python train.py --input="waveform_16khz" --targets=["emotion"] --num_classes=4 --kernel_size=5 --wave_strides=[5, 2, 2, 2, 2, 2] --am_softmax_scale=16 --optimizer="soap" --lr=0.0032 --beta1=0.95 --eps=1e-08 --max_precond_dim=1024 --one_sided=false --steps=7800 --warmup_steps=230 --weight_decay=0.2
Rows from block 14, named by matrix and row number. Each number is 128 + 24 x the weight over its row's rms, rounded and kept within 0 to 255. All counts start at 0. After the name is the row's rms in percent of the matrix's.
# short0: shortcut pointwise conv, stride 2 (model.blocks.14.short.0.weight, 640x432x1), inputs 0-71
short0.311 089 [105 183 130 111 113  89 139 122 160 138 135  88  73 122  95 104 171 123 129 139 139 182  87 117 115 130 138 135 142 159 160 125 142  98  85 119 156 133 122 123 108 131 103  73 128 153  70 109 122 144 119 157 143 132 133 135 125 167 117 108 174 108 123 141 137 135 126 125 150 143 102 176]
short0.312 109 [118 119 122  92 163 145  97 136 137 130 134 143 156  92 127  98 110 124 129 105 111 144 175 164 129 105 145 131 152 121 160 151 145 151 152 105 100 122  98 117 121 129 128 158 103 119 171 148 157  86 109 164 127 117 131 111 114 197 147 123 153 140 137 124 127 113 121 119 143 137  98 122]
short0.313 122 [124 108 183 137  93 145 136 110 172 142 133 209 169 146 135 121 110 140 132 119 149 115 113 133 124 130 133 122 119  95 147 117 124 136 115 148 158 119  68 103 101 140 116 127 165  98 182  98 170 125 128 104 123 107 121 124  84 106  97 131 112 119 109 122 146 140 153 166 108  68 102 102]
short0.314 139 [123 144 145 131 161 121 123 152 114 121 120  84 154 117 177 153 137 121 135 112 138 116 109 122 152 140 145 170 137 125 128  99 128 149 160 141 122 135 161  95  87 141 141  89 160 161 191 133 129 152 149 126 145 131 133  82 138 126 155 134 146 116 139 141 135 164 131 114 128 151 135 123]
short0.315 137 [130  99 117 141  85 116 130 144 167 127 108  78  92 123 109 114 109 174 111 113 113 170 123 122 125 123  81 119 133 154 126 102 148 149 124 142  82 104 158 112 158 129 136 147 106 102 129 150 106 129 125 143 134 136 167 117 153 179 109 148 127  99 132 110 111 110 145 107 173 130 146 128]
short0.316 102 [ 89 104  96 154 126  63 137 141 110 116 132 120 105 124 121 190 143 178 100 107 132 120 102  93 139 116  80 130 126 126 102 158 131 137 129 129  96 144 102 110 181 128 122 137 103  67 107  96  70  77  84 127 157 123 123 117 150 211 138 137 138  91 117 113 128 139 109 110 113 175 125 137]
short0.317 051 [116 107  72 140 110 138 133 196 118 109 135 114 142 100 141 123 126 115 149 107 112 111 131 127 127 113  95 131  94 147  83 158 175 105 134 169 133 113 139 135 128 140 135 138 143 124 170 130  97 117  82 161 109 118 140 111 124 134 142 126 166 133 116  69 136 130 126 130 127 125 154 122]
short0.318 127 [ 92 140 132 168  86 111 121 132 158 144 130 116 109 123 128 131 115 188 146 140 127 162  76  71 136 166 119 116 129 134 160 111  90 120 137  95 168 160 118 162  96 149 117 163  96 128 138 132  98  72 117 158 116 145 114 122 122  76 137 118 125 130 146 163 163 130 129 119 164 122 142 139]
short0.319 127 [113 105  77  96  77 144 144 135 147 117  95  94 169 111 108 128 121 128 154 142 117 140 126 184 144 139  90 135  80 145 140 100 118 141  70 129 149 144 171 147 104 123 121 155 169 123  98 134 123 123  97 156 114 126 137  75 123 148 126 132 109 113 145  98 135 123 124 113 136 128 132 126]
short0.320 102 [134  88 117 142 115 138 124 177 141 104 148 127  90 107 109  81 125 121 144  78 112 129 138 123 141 152 137 174 150 119 121 147  95 139 167  76 146 148 142 108 147 149 168 153 139 148 156 161  95 169 145 176 105 134 131 141 122 167 130 134  79 126 133 163 133 122 160 103 120 106 151 125]
short0.321 109 [135 112 108 120 125 131 111 115 146 132 134 121 101 149 133 155 123 155 128 141 126 159 129 154 133 131 156 131 113 159 153  34 169 139 144 136 127 127 155 132  83 126 109 122 102 141 171 119 140 112 117 125 147 134 136 125 124  99 163 123 156 150 135  91 148 153 174  99 163 139 134 110]
short0.322 109 [164 153  75 136 152  97 143 129  71 140 141 117 115 152 142 117 140 132 149 149 112 125 126 109 129 112 173 122 121 142 141 148 112  87 118 112 128 117 149 201  83 130 131 149 132 113 185 129 138 101 108 131 133 132 109 104 113 120 133 131 150 127 134  81 129 134 106 111  68 118 116 106]
short0.323 053 [106 120 136 152 143 140 139 142 152 146 121 130 133 113 133 127 121 126 120 124 131 131 111 144 137 152 127 123 119 153  94 104 126 113 102  94 144 178 144 112 171 151 111 135 125  88  75  79 158 145 133 115 171 118 126 160 143 101 171  87 188 124 111 110 121 130 146 152 120 149 119 142]
short0.324 125 [ 53 128 104 139 147 128 114 119 120 108 135 149 164 141 114 119 155 132 125 114 138 117 128 119  94  94 126 131 114 125 139 155 116 122 116  89  98 116 141 109 115 121 113 127 124 110 177 113 115 118 136 112 133 160 141 138 122 214 120 140  99 131 107 153 156 126 165 143 115 118 126 121]
short0.325 053 [109 114  96 133 134 128 136 106 114 144 110 106 117 114  78 123 122 136 131 134 107 140 143 102 109 135 108 141 131 136  69  74 145 140 102 131 114 120 138 107 167 114 145  87 128  90 115 114 129  79 154 104 142 120 134 154  86  63 125 160 165 104 133 127 141 125  89 135 176 118 157 134]
short0.326 125 [ 91 130 141 133 132 124 107 116 140  93 165  98 138 140  97 162 118 111 141 108 125 151 115 123 109 145 163 163 139 152  94 130  76 123 122 129 124 150 136  96 112 123 106 110 128 126 113  77 135 155 125 117 143 142 119 119 144 139 155 118 160 138 133 130 116 137 110 125 137 160 102  94]
short0.327 114 [114  89 114 125 123  79 128 175 109 134 133 154 131 134 121 158 128 145 143 114 141 129 162 129 122 137 140 110 110 133 100 132 170 143  70 121 144 130 121 111  99 144 108 166 120 136 155 117 147 120 140 121 131 114 146 134 107 124 126 127 163 112 128 124 136 132 115 136 125 103  93 133]
short0.328 104 [126 104 148 130 114 143 121 114 104 148 135 140 102 124 104 165 114 140 131 148 138 155 107 190 126 124 162 156 152 136 162 109 136 125 108 122 120 104 112  93 133 122 143 137 142 128  96 138  81 132 138 117 113 142 118 113 124 162 118 140 100 155 133 122 127 107 215 179 167 144  69 122]
short0.329 143 [116 109 170 126 119 116  97 112 148 120 144 130 160 219 161 100 130 160 131 123 143 133 156 153 151 119 130 135 106 119 110 209 149 136 122 153 119 104 132 131 142 128 123 122 135 110 120 120 152 153 123 124 135 144 135 110 112 163  83 130 106 116 129 107 122 127 126 137 205 134 136 128]
short0.330 127 [ 96 116 104 135 136  91 114 114 144 159 129 104 154 118 130  93 149 137 113 155 125 170  94 123 137 125 160 120 112 114 157 110 171 131 148 105  60 184 128 143 145 146 194 153 118 150 117  95 108 129  99 143 129 140 128 126 149  76 121 134  81 124 134 188 143 165 117 107 162 101 156 122]
short0.331 114 [160  89 144 123 145  91 106 192 105 166 100 165 123 122 141 156 146 110 139  94 111 192 108 116 150 116 121 117 132 117 140 115  89 128  91 128 147 111 174 111 118 123 157 118  99 130 161  68 132 126 126  74 147 130 138 136 129  91 121 141 112 123 128 128 128 133 118 140 110 116 141 139]
short0.332 099 [ 88 184 102 120 134 107 141 104 156 112 144 156 126 108 129 147 167 140 121 131 149 189 106 120 122  95 124 144 110  72 139 134 130 123  96 128  82 164 146 104 104 154 130 136 117 127 158 149 132 145 154 107 148 123 158 133 126 170 148 129  91  96 150 147 130 126 102 109 132 140 135  91]
short0.333 106 [ 77  91 131 126 128 109 135 139 140 132 113 131 168 106 151 128 111  97 129 115 124  99 175 137 125 166 135  87 133  99 119  54 102 120 172 130 116 136 131 116 121 124 103 114 174 113 153 132 110 136 120 155 111 132 131 145 128 113 161 124 123 115 160 130 101 159 125 140 112 153  95 123]
short0.334 125 [110 146 123 156 193 103 129 137 106  99 118 148 164 118 128 124 144 162 132 135 129 143 160 139 118 119 136 158  91 106 150 131  98 138 159 132 129 126 135 130 102 123 141 108 122 137 110  85 147 136  68  96 118 122 131 144 137  94 110 116  89 134 139 165 140 151 126 137 162 108 136 129]
short0.335 147 [ 80  89 126 143 116  91 114  88 136 130  64 159 158 123 108 114 184 111 151 104 112 143  82 165 144  97 117  66 132 101 131 116 114 116 193 102 103 146 100 118 112 106  96 113 120 122 112 121 125 155 152 147 157 127 134 106 124 148 111 142  96 113 120 150 134 144  94 117 117 138 183 110]
short0.336 087 [185 123  97 136 181 145  90  73 117 125 135 157 129  83 106 137 142 145 117 109 119  73  90 153 108 103 128 141 118 124 122 145 110 137 144 127 123 148 120 129 113 106 125 134 141  94 110 147  95 142 103 150 142 138 122 116 150 131 131 120 134 120 139 171 139 135  76 138 159 127 121 132]
short0.337 137 [167 132 119 128 130 131 143 110 138 194 142 152 168 159 123 133 134 157 113 116 142 176 100 108 142  96 114 115 168  69 126  95 104 132 152  97 105 143 122 106 140 103 105 132 132 124 109 129 121  74 136 175 116 121 131 158 123 149 112 179 146 109 135 109 128 129 146 131 118  99 169 126]
short0.338 107 [169 160 121 128 152 119 141 117 145 127 138 118 119 129 137  97 146 134 143 129 128 188  90 118 117  84 139 128 138 129 120 128 121 152  75 135 149  95 119 144 102 116 125 139 123 146 129  69 102 135 119 160 121 137 130 159 143  19 126 114 136 131 115 121 136 107 139 145 143 130 125 124]
short0.339 152 [133 116 121 124 116 135 120 144 145 135  73 118  94 118 133 128 143 209 103 102 131 149 129  90 125 138 148 134 130 122 116 108 192 121 188 129 113 128 144 140 119 119 110 157 149 120 124  95 138 125 101  99 124 129  99 144 124 103 111 147 137 139 132 172 113 143 146 135 156 119 127 122]
short0.340 068 [121 113 132 128 159 103 129 100 164 166 106 122 139 108 156 149 101 111 135 130 107 138 102 110 133 133 123 155 161 113 157 154 146 133 141 138 148 156 170 140 121 143 141 125 138 127 187 168  90 123 148 104 149 129 129 104 165 135 156 113 158  92 129  92 121 126 117 129 100  98 143 119]
short0.341 111 [161 190 131 119 145 142 124 146  97 127 145 123 118 155 162 118 113 134 106 137 109 130 135 129 141  96 121 111 105 110 155 130 144 125 116 136  89 131 176  95 130 119 158 130 106 124 146 141 116 163 129 120 140 122 155 148 150 136 149 115 133 131 127 113 104 135 146 101  80 122 134 178]
short0.342 064 [113 236 114 136 121 127 102 112 152  99 129 116 121 144 130 125 157 143 146 159 126 142 146 135 151 114 150 128 125 133 109 165  78 124 166 141 151  83  82 118 117 116 105 148 137 110  91 116 105 144 118  93 125 121 116  82 177 165 147 130 134 107 139 116 106  94 129 108 144 181 135 129]
short0.343 058 [168 106 144 122 127 119  99 137 130 158 124 115 130 138 139 151 159 139 111 128 121 127 148  67 123 116 112 143 108 120  70 119 122 112 163 138 101 150 118 120 158 126 134 121 158 111 117 157 106 166 137 110 100 125 125 117 123 132 126 119 133 106 131 107 126 105  77 129 167 144 133 143]
short0.344 137 [107 110  67 150 113 138 105 125 109 130 116 138  98 158  73 105 112 181 120 152 138 121  80 182 120 116 118  58 143 138 169 120  68 143  74 131 116 119 114 103 134 142  95 117 154 113 117 184 181 197 151 112 154 128 129 124 135  71 123 136 117 114 142 149 134 140  80 149 129  99 117 140]
short0.345 094 [187 108 134 143 145 149 108 164  93 174 132 136 193 119 120 111 101 157 126 153 138 100 159 103 166 138 160  83 155 112 113  84 115 138  95 137 133 116 146 106 136 115 120 129 129 109 126 118 126 100 151 144 134 115 129 114 126 105 132 105 167 109 105 125 100 139 121 138 108 117  62 132]
short0.346 119 [139 156 110 138  85 138 111 164 176 111 131 143 132 112 135 127 129 137 141 143 141 110 141 100 114  82 146 111 161 145 153  92  98 142 161 177 108 150 109 143  90 137 138  93 127  94 164 156 131 123 164 155 127 133 132 132 133 168 136 148  75 152 123 107 156 125 108 133 125 144 133 133]
short0.347 090 [144 100 144 133  79 135 119  83 134 110 142 113 135 145 139 178 129 128 138 126 125 137 137 115 116 125  76 121 121 116 139  86 141 117 126 150 128 133 127 154 157 134  84 133 119 124 161 102 132 129 113 104 134 134 127 115 112 147 131 135 108 120 127 158 122 105 131 113 124 139  94 118]
short0.348 088 [137 117 134 131 106 127  64 163 112 107 120 131 112 113 114  69 101 175 128 126 130  66 180  93 131 126 165 118 123  97 104 120 174 134 152 128 117 152 141 137 110 141 111 125 104 113 173 124 108 124 153 162 122 126 135 112 116 204 110 144 104 145 145 104 128 128 124 143 148 122 169 118]
short0.349 092 [174 140  90 134 121 147  93 109 116 134 135 139 116 101 108 129 144  77 128  79 130 126 153 142 120 161 137 153 160 112 126 104 165 128 113 131 138 110 141 130 128 105 152  88 118 141 132 138 128 123 113 128 127 123 141 126 112 138 132 128 119 119 133  74 122  86  68 128 107 129 172 124]
short0.350 109 [120 110  75 126 129 127 111 135 164  99 132 129 143  89  97 134 129 119 140 105 132  82  83  70 116 130 108 131 128  99  78 136 143 135 149 117  83 126 114 106  84 142 119  95 138 109 117 133 108 155 145 136 159 142 131 108 155 148 142 131 144  92 130 113 115 110 116 116 107 111 144 122]
short0.351 087 [169  83 137 125  68 153 134 132 130 136 160 128  95 117 187 142 149 141 118 164 123 157  89 110 154 134 127 133 150 184 142 156 146 105 140 107 118 153 114 155 102 136  98  95 123 176 124 162 135 148 153 142 110 121 129  80 164 202 153 125 128 161 130 137 116 137 130 133 165 123 125 152]
short0.352 101 [157  73 114 117  89 173 153 167 133 130 140 130 116 140 126 128  97  78 125 109 138 104 126 126 153 112  90 157 124 120 110 113 127 108 140 120  88 135 114 110 164 131 107 118 118 133 145 129 125 170 116 133  86 136 141 110 135  76 129 122  76 119 129 186 144 126 165 147 117 125  88 112]
short0.353 097 [ 85 173  79 120 119 112 131 174 113 102 136  70 164 112 109 117 132 145 146 124 142 114 126 194 122 114 114 117 140 137 212 160 126 153 128 136 113 159 108 132 138 150  96 155 106  96 120 142 110 169 147 115 105 129 113 171 125 158 156 116  87 109 135 106 119  94 103 124 164 106 142 135]
short0.354 117 [158 136 151 142 126 141 204 155 121 127 133 157 119 134 120 129 110 152 117 129 133 146 127 119 132  99 158 126 117 149 177 111 171 143 113 171  56 222 124 115 125 105 102  93 116 174 151 120 114 123 168 147 127 136 131 129  94 132 122 125 141 135 119  95 134 132  69 142 149 159 119 128]
short0.355 108 [163 178 171 123 116 116 151  86 156 118 103 130 135 129 138 119 103 101 123 199 136 112  87 114 138 154 176 134 129 112  89 132 158 124 160 139 158  67 149 118 153 134 124 139 136 147 130 157 142 102 103 120  95 120 105 121  97 162 146 121 148 118 135 151 125 113 111 144 125 146 102 102]
short0.356 061 [194  91 149 112 142 117 127 122 133 143 132 124 167 106 144 123 110  70 140 157 150 122 125 153 153 145 158 139 137  93 180 110 113 111 119 154 119 151 126 115 128 123 134 149 125 174 158 111 123 132 117 150 118 128 132 129 172 105 142 136 114 136 120 167 149 135  85 113 146 147 122 134]
short0.357 050 [112 175 177 127 133 135 140 117 126 126 127 106 101  98 189 147 126 152 135 113 122 138 170 138 128 139 130 137  94 144  92  62 131 126 127  98 120 140 123 138 130 129 205 148 122 133 154 145 133 124 130 102 100 126 126 116 118 104 142 142 155 123 135 146 120 133  70 157 145 105 115 115]
short0.358 027 [113 116 132 121 138  77 116 177 136 140 184 142 110 173 129 132 140 146 146 188 141 157  88 150 125 116 148 125 133  89 137 174 134 147 120 140 122 107 113 134  98 128 120 103 118 122 101  60 131 139 128  92 110 134 108 125 130 215 132 144 167  96 120 140 129 124 150 129 152  99 111 116]
short0.359 106 [159  99 136 121  97 121 117 175 145 139 127 135 175 133 143 114 117 121 117 112 100 127  88 125 134 132 126 132 146  91 103 153 115 122 128 135 127 112  95 129 110 127 122 130 183 132 121 102 128 105 152 135 128 162 122 134 150 127 131 120 121 125 131 178 140 123 128 105 128  80 146 125]
short0.360 098 [129  99  96 113 144  93 103 206 139 143 152 128 111  97 143 176 147  99 110 129 130 149 130 148 142 109 125 117 135  97 133 183 187 148 120  88 131 132 137 109 122 154  95  87 112 127 107 139 100 117 199  98  98 123 130 123 138 117 138 111  98 131 148 159 134 145 123 138 110 141 153 115]
short0.361 052 [163 180 107 116 140 125  87 108 180 106 101 147 136 144 163 140 121  72 131 127 131 169 120 101 128 141  90 134 130 148 173  92 133 117 146 113 178 137 121 122 125 132 122 148 138 135 145 119 142 151 153 122 116 126 125 148 153 172 139 138  87 120 136 156 122 120 107 117 115 120 129 123]
short0.362 061 [125 131 107 132 109 101 164 111 143 120 120 133  99 132 143 107 140 149 138 132 116 122 150 128 118 142 133 116 124  70 188 112 169 149 130 140 112 143 121 145 124 134 137 142 128 132 108  72 114 121 128 151 129 122 104  70 127 113 115 158 133 105 130 112 121 131 112 137 126 138 111 103]
short0.363 078 [123 190 137 131 109  74 143 141 123 134 148 115 134 177  92  97 110 188 124  93 103 125  99 129 132 104 124 149 111 124 164 138 175 140 135  90 133 133  91 133 136 119 121  99 125 117 115 126 129 127 148 108 141 121 110 117 133 127 125 115 158 121 145 128 118  94 143 133 125 118  84 126]
short0.364 100 [113 121 134 115 122  98 131  92 141  97 117 105 143 147 121 142 142 130 138 161 143  91 202 110 114 127 126 156 121 130 141 159 175 104 130 127 160 132  96 149 102 122 126 145 134 117  88 114 116 117 134 114 108 118 135 119 139 117 120 140 130 135 124 139 131 124 148 129 128 108 124 142]
short0.365 120 [ 92 110 135 119 179 116 130 115 138 124 128 116 153 133 142 180 117 102 102 112 153 120 165 134 127  63 125 135 169 127  71 119 164 107  78 139 151 113 117 136 109 134 106  95 149 162  88 128 120 146 123 117 158 117 121 115 130 102 111 131 178 129 112 166  94 118 171 145 134  95 135 141]
short0.366 088 [106 116 127 122 113 121 147 144 121 130 183 121 116  82 148 149 151 152 106 123 110 143  96 118 103 124 122 125 138 103 109 131 118 122 190  99 154  96 174 149 162 156 143 163 142 132 124 186 130 179 132 125 135 130 148 138 105 104 132 119  86 114 141 130 124 126 138 120 156 159 120  98]
short0.367 139 [102 129 106 118 158  89 113 145 125 161 130 110 154 112 170 137 114 114 138 147  82  96 145 116 116 155 148 125 118  98  99 105  76 104 151 147  97 117 121 143 153 115 144 105 128 121 157 134 121 129 133 138 111 130 105 146 133  68 125 106 130  90 128 133 122 113  92 151 104 146 143  91]
short0.368 064 [130 154 127 126 119 108 124 135 100 131 172 126 145 128 134 106  89 140 125 143 112 143 138  85 121 131 136 156 104 116 111 144 159 143 184 159 140 149 104 153  99 131 127 136 129 122  99  99 140 143 105  98  85 132 118 120 116 107 139 135 179 143 137 168 106 126 141 115 118 132 117 106]
short0.369 034 [132 117  92 121 130 152 103 167 122 117 135  95 147 142 119 151 128 151 123 150 132 129  92 124 146  97 101 121 129 138 161 142 139 119  89 153 161 149 158 102 107 122 114  88 118 130 134 148 134 145 130 142 114 110 123 134 113 192 152 121 145 124 119 133 117 111 111  96 161 128 124 124]
short0.370 102 [156 144 135 105 119 146 107 119 136 131  93 114 143 141 145 122 156 204 126 138 108 131 126 163 148 129 142 157 127 148 139 122 119 139  97 119 130 169 131 149 124 121  97 115 126 139 119  76 127 107 136 145 138 119 127 114 122  97 138 128  90 146 131 145 144 103 134 116 145 135 106 112]
short0.371 119 [105 187 106 105 111 110  93  81 103 104 137 161 122 102 137  94 135 100 141 152 125 141 157 121 116 128 140 148 101 135 115 129 134 114  94 165 153  64 133 112 171 138 138 109 139 140 112 131 101 168 105 143 138 133 132 137 119 149 152 126 134 146 132 121 124 167 107 196 144 124 155 104]
short0.372 085 [143  83 103 138  91 119 138 107 134 136  86 119  87 136 132 129 106 124 132 151 147  82 133 153  81 112 139 120 135 135  97 195 111 137 146 158 154 116 156 118 127 115 101 104 124 107 106  89 163  95 139 139 159 123 122 131 130 212 139 116 158 135 125 171 129 139 118  94 139 132 120 124]
short0.373 110 [123  82 115 176 102 113 134 102 109 114 167 137 102 111 129 157 171 120 159 124 108 101 145 149 125 141 132 158 126 116 134 106  96 131 137 119 153 151 115 122 123 141 111  70 121 134 114 163 101 124 137 125  95 141 127  98 117 120 114 130 145 123 122 139  82  89  76 138 103 138  85 158]
short0.374 123 [ 79 125  94 144 104 145 117 143 141 144 106 159 117 113 147 122 130 144 121 155 115 134 111 141 131 144 134  85 152 129 117 136 116 123 150 111 138 143 163 136 122 123 104 110  93 139 129  98 141 127 133 149 132 115 152 155 114 111 156 150 110 136 146 111 122 128 157 165 120 100 165 126]
short0.375 116 [110 118 134 124 135 145 138 115 106 104 173 128 125 153  96  79 150 103 146  82 154 115 151 120 131 120 119 130 138 112 175 143 215 117 159 113 132 119 157 134 135 130 120 142 134 132  96 122 135 174  95 120 147 133 132 169 151 164 129 137 146 122 114 126 146 124 212 102  91 113 149 129]
short0.376 126 [113 104 111 118 128 140 120 162 111 128 159 117 145 131  96 131 113 151 124 133 111 121 173 170 122 123 111 123 145 132 107 113 119 108 136 128 115 121 147 114 129  98 109 159 116 120  95 155 132 125 149 116 122 119 113 125 128 111  99 129 138 112 143 123 126 138 176 129 100 149 142 137]
short0.377 095 [111 180  95 157 109 124 150 182 109 102 115 126 116 120 133 147 150  99 125 168 110 144 152 111 126 145 161 106 129  90 136 138 118 124  65 124 158 109  95  84 134 134 225 103 110 122 113 152 125 115  87 120 123 124 130 125 125  91 126 128 144 144 141 120 126 114  98 160  81 113 126 153]
short0.378 030 [170 117  94 151 109 119 176 153 140 126 139 128 152 139 109  94  93 116 138 165 133  88 113 127 139 110 128 140 145 135 209 119  98 128 102 136  89 117 128  82 100 109  88 111 134 156 155  74 148 122 139  94  70 116 126 146 121  85 123 144 109 127 116 148 154 115  93 118 116 119  87 127]
short0.379 053 [116 172 113 123  95 173 126 100 106  88 124 107 120 108 137 126 133 120 130 149 123 157 136 135 123 108  99 134 158 127 130 109  54 115 118  97 138 129 138 118 135 138 133 114 128 119 116 118 123 122 112 115 127 116 130 101 128 147 133 125  73 132 139 124 115 152 174 131 109 155  97 155]
short0.380 125 [139 137 166 127  97 163 104 119 142 106  84  99 145  95 119 114 169 170 135  89 140 119 130 154 139 127 118 146 141 116  83  75 124 103 121 146  76 141 138 113 118 152 134 166 108 116 112 126 110 138 133  97 150 113 113 132 111 128 120 125  87 138 107 163 123 129 103  98 103 140 145 118]
short0.381 068 [ 96 161 111  97  96 145 128 110 114 128 127 137  74 119 113 119 136 133 135 129 126 120 148 147  83 142 131 139 154 115 160 103 169 142 137 112  93 118 122 102  68 134 136 132 132 127 140 147 124 120 125 116 128 143 133  91 116  73 168 123 151 136 121 110  88  73  95 130 156 130 120 113]
short0.382 121 [154 146  93 125  92 126  98  84 112 125 120 125  99 137 145  92 170 103 121 114 143 165 147 133 126 125 143 129 115 187 102 130 146 118  99  93 146 120 123 137 137 106 102 119 162 122 126 129 160 136 107 157 116 125 139 146 202  83 152 139 161 132 141 154 163 144 117  88 127 126 114 106]
short0.383 070 [158 138 138  99 125 127 150  92 161 151 118 124 123 148 112 113 132 117 137 113 117 131 148 174 112 119 106 118 114 177 155 205 138 160 136 115 122 132 121 135 165 158  94 171 123  95 114 127 138 130 131 147 117 128 122 121 136 164 118 126 136 138 134 162 133 133 116 110 107 144 125 131]
short0.384 066 [111 133 133 123 117 140 132 132 126 134 136 134 101 141 137 127 127 165 115 132 137 130 131 111 120 136 152 134 146 140 222 158 114 135 109 106 138 102 124 124 135 128 124  96 146 114 158 104 111 158 112  96 104 129 130 100  89  91 131 143 172 118 127 131 128 138  81 108 131 132 173 143]
short0.385 061 [161 200 135 127 130  87 119 197 116 146 136  99 121 101 132 140 121  83 127 146 150  98 169 139 134 132 121 123 111 162  91 204 154 121 117 104  98 101 117 118  94 130  88  92 129 125 147 100 113 126 140 150 110 143 130 129 101 129 156 126 120 116 121 104 137 113  78 148 131 133 125 156]
short0.386 114 [155 113  92 133 159 135 134 156 181 149 140 147  95 145 139 173 130 135 138 142 122 129 133 130 123 110 141 151 106 147  91 156 189  97 148  98 149 160 130 125 136  86 120 207 104 116 142 129 155 122 151 119 100 104 130 121 108 164 127 144 113 131 129 144 148 127 131 125 111 126 123 140]
short0.387 105 [117  95 127 147 122 129  99 141 145 133  99 107 157 120 111 138 159  77 144 168 126 125  97 145 127 118 116 132 152  95 142 149 138 149 125  99 105  91 112 138 122 135 128 136 166 116  81 155 171  83 103 158 139 126 141 134 104  95 128 134 126  94 127  90 127 137 121 105 160 129 134 119]
short0.388 048 [195 155 142 122 111 116 140 122 151 123 132 119 145 148 175 117 115 110 130 122 145 128  93 132 136 142 113 125 166 117  55 159 136 123 133 111  94 107 116 120 148 135  94 122 127 122 171  95 120 146 128 113 147 110 128 167 130 140 141 125 124 113 145 198 124 139  69 147 123 112 112 116]
short0.389 073 [169 156 161 147 108 131  53 111 122 127  97 160 110 137 150 122 122 121 107 124 120  84 139 129 132 149 107 111  76 148 126 115 144 126  95 149 123  73  99 132  86 135 139 134 116 106  92 159 120 152 103 103 129 132 115 128 124 137 124 146 128 121 116  87  97 107 149 117 109 147 121 125]
short0.390 064 [ 95 208 133 123 122 168 132 146 119 146 134 127  88 100 154 115 128 113 123 137 120 116 104 127 134 112 196 111 104 115  81 146 135 140 146 180 134 169 128 182 161 160 115 158 127 115 113 116 110 121 129 116 129 126 140 161 114 162 156 116 116 153 133 168 113 127 159 129 111 141 117 118]
short0.391 118 [116 100 104 116 131  90 119 102  81 102 122 121 136 160 156 133 129 170 138 143 145 147 117 132 126 103 138 142 136 136 150  84 157  85 152 100 132 131 174 135  81 104 155  98 108 120 141  80 123 121 170  97 146 146 126 149 131 100 117 101 141 137 109 132 110  87 129 124 115 106  71 131]
short0.392 103 [130  76 111 122 146 141 117 134 123 150 130 147 139 137 101 108 127 124 132 108 136 135 122 167 162 122 137 119 123 162 129 172 151 121 209 120 108 155 135  83 113 115  98  87 116 115 155 169 110 138 103  79 155 134 132 123 128 141 122 132 203 105 124 103 144 138 165 121 152 128 126 116]
short0.393 140 [ 98 139 125 117 114 127 151 138 103 127 126 134 120 115  96 140 134  68 130 102 112 103 161 114 151 158 117  89 116 109  96 151 120 103 119 152 112 131  64 162 147 129 114 145  94 139 119 165 119 102 136 108 155 128 143 125  99 116  98 114  71 141 151 116 123 150 126 118 111 140  86 150]
short0.394 126 [116 106 112 135 171 168 174 136 156 129 123 136 144 137 118 182 159 161 105 112 143 124 114 116 116 107 161 125 119 135 156 148 122 106 146 149 168 110 115 134 136  98 136 133 109 101 101 148 116 141 140 147 126 125 139 131 124 111 121 147 115 128 129 139 158 144  84 103 112 137 130 121]
short0.395 072 [ 40 111  91 128 133 154 127 116 144 143  91 114 136  99 134  98 122 101 119 123 166  57 124 114 144 116 134 138 120 109 128 182 110 130 130 141 118 109 129 130 196 150 102 155 114 103  74 177 119 163 144 147 159 117 131 137 142 181 143 102 148 145 131 139 115 138 138  98 131 167 118 117]
short0.396 055 [204 136 123 131 122 106 117 104  92 121 131 112 146 108 103 109 122 111 125  99 114 142 122 113 116 121 109 146 156  93 160  96 139 131 113 117 110 102 101 107 113 146 129 154 132 145 189  91 151 108 104 108 120 136 137  81  73 149 109 126 148 123 120 122 148 132 168 109 105 154 128 114]
short0.397 083 [160  79 109 140 122  85 129 105  87 151 126 174 133 150 125 113 102 109 110 135 112 167 126 130 150 110 134 124 151  91  86 123  63 133 143 145  80 138  70 126  81 146 120 130 110 147 116 130 137  72 132 152 134 129 135 140 150 156 130 123 118 122 134 184 135 139 146 107 132 128 100 132]
short0.398 035 [162 133 130 126 145 126 160 184 114 135 132  88 104 100 134 137 142 155 134 170 142 120 121 108 126 113 112 131 123 131 210 152  71 122 107 158 120  86 136 136 115 140 100  95 131 162 131 118 134 125 143 100  74 113 139 112 111 147 121 137 134 110 124 104 130 113 133 100 126 118 108 127]
short0.399 102 [121  82 126 125 171 134  71 129 106 127 127 186 125 120 137 131 107 127 141 130 150 131  63 102 123 135  91 152 141 119 101 127 193 119 139 101 149 134 112 129 114 118 109 155 138 176  89 138 135 105 116 147  92 138 126 136 111 158 141 115 168 142 140 198 151 150 137 133 146 110  90 134]
short0.400 050 [149 101 144 132  97 117 125 167 118 137 175 112 122 115  60 149 135 135 106 142 130 119 106 158 134  97 159 123 127 116 195 137 120 139 128 133 124 115 120 149 133 130 152 110 156 131 155 102 143 126 122 119 113 137 132 130 118 166 127 116 150 138 127 145 134 101 152 131 112 126 128 141]
short0.401 059 [162  93 137 119 117 101 132 140 133 117 131 170 157 130 140 123 134  99 122 159 126 137 129 171 147 156 134 127 126 185 126 158 109 116 147 119  85 173  82 116 122 118 103 134 149 136 120 114 137 129 112 106  95 109 130 144 161 153 119 112 133 129 125 158 145 127 133 154 122 109 122 125]
short0.402 103 [159 134 131 141 122 123 133 128 100  94 192 148 120 120 132 123 138 180 123 154 139 141 102 112 127 152 115 122 105  77  92 157 112 125 155 136 148 146 129 154 145 121 133 102 105 142 100 138 107 133 108 112 162 124  85 150 110 131 142 143 132 122 118 109 145 147 174 102  94 139 120 106]
short0.403 083 [148 133 114 101 122 132 101  95 137 111 142 118 148 155 140 181 113 152 135  85 105 114 121 114 122 137 120 112 114 148 138 108  81 138 105 123 112 121 161 121 152 139 153 111 148 129 147 116 135 105 125 103 105 131 119  85 124 142 132 189 133 139 133 116 118 119 129 114 162 124 122 135]
short0.404 111 [163 134 113 120 118 123 111 171 165 124 173 113 113 113 170  95 122 138 108 113 107 116 150 148 114 159  95 146 140 115 155 139 156 125 107 128 127 140 143 141 121 135 131 120 125 120  95 106 112 146 116 104 152 130 129 128 120 118 123 123 175 134 134 164 129 117 124 137 111 138 106 131]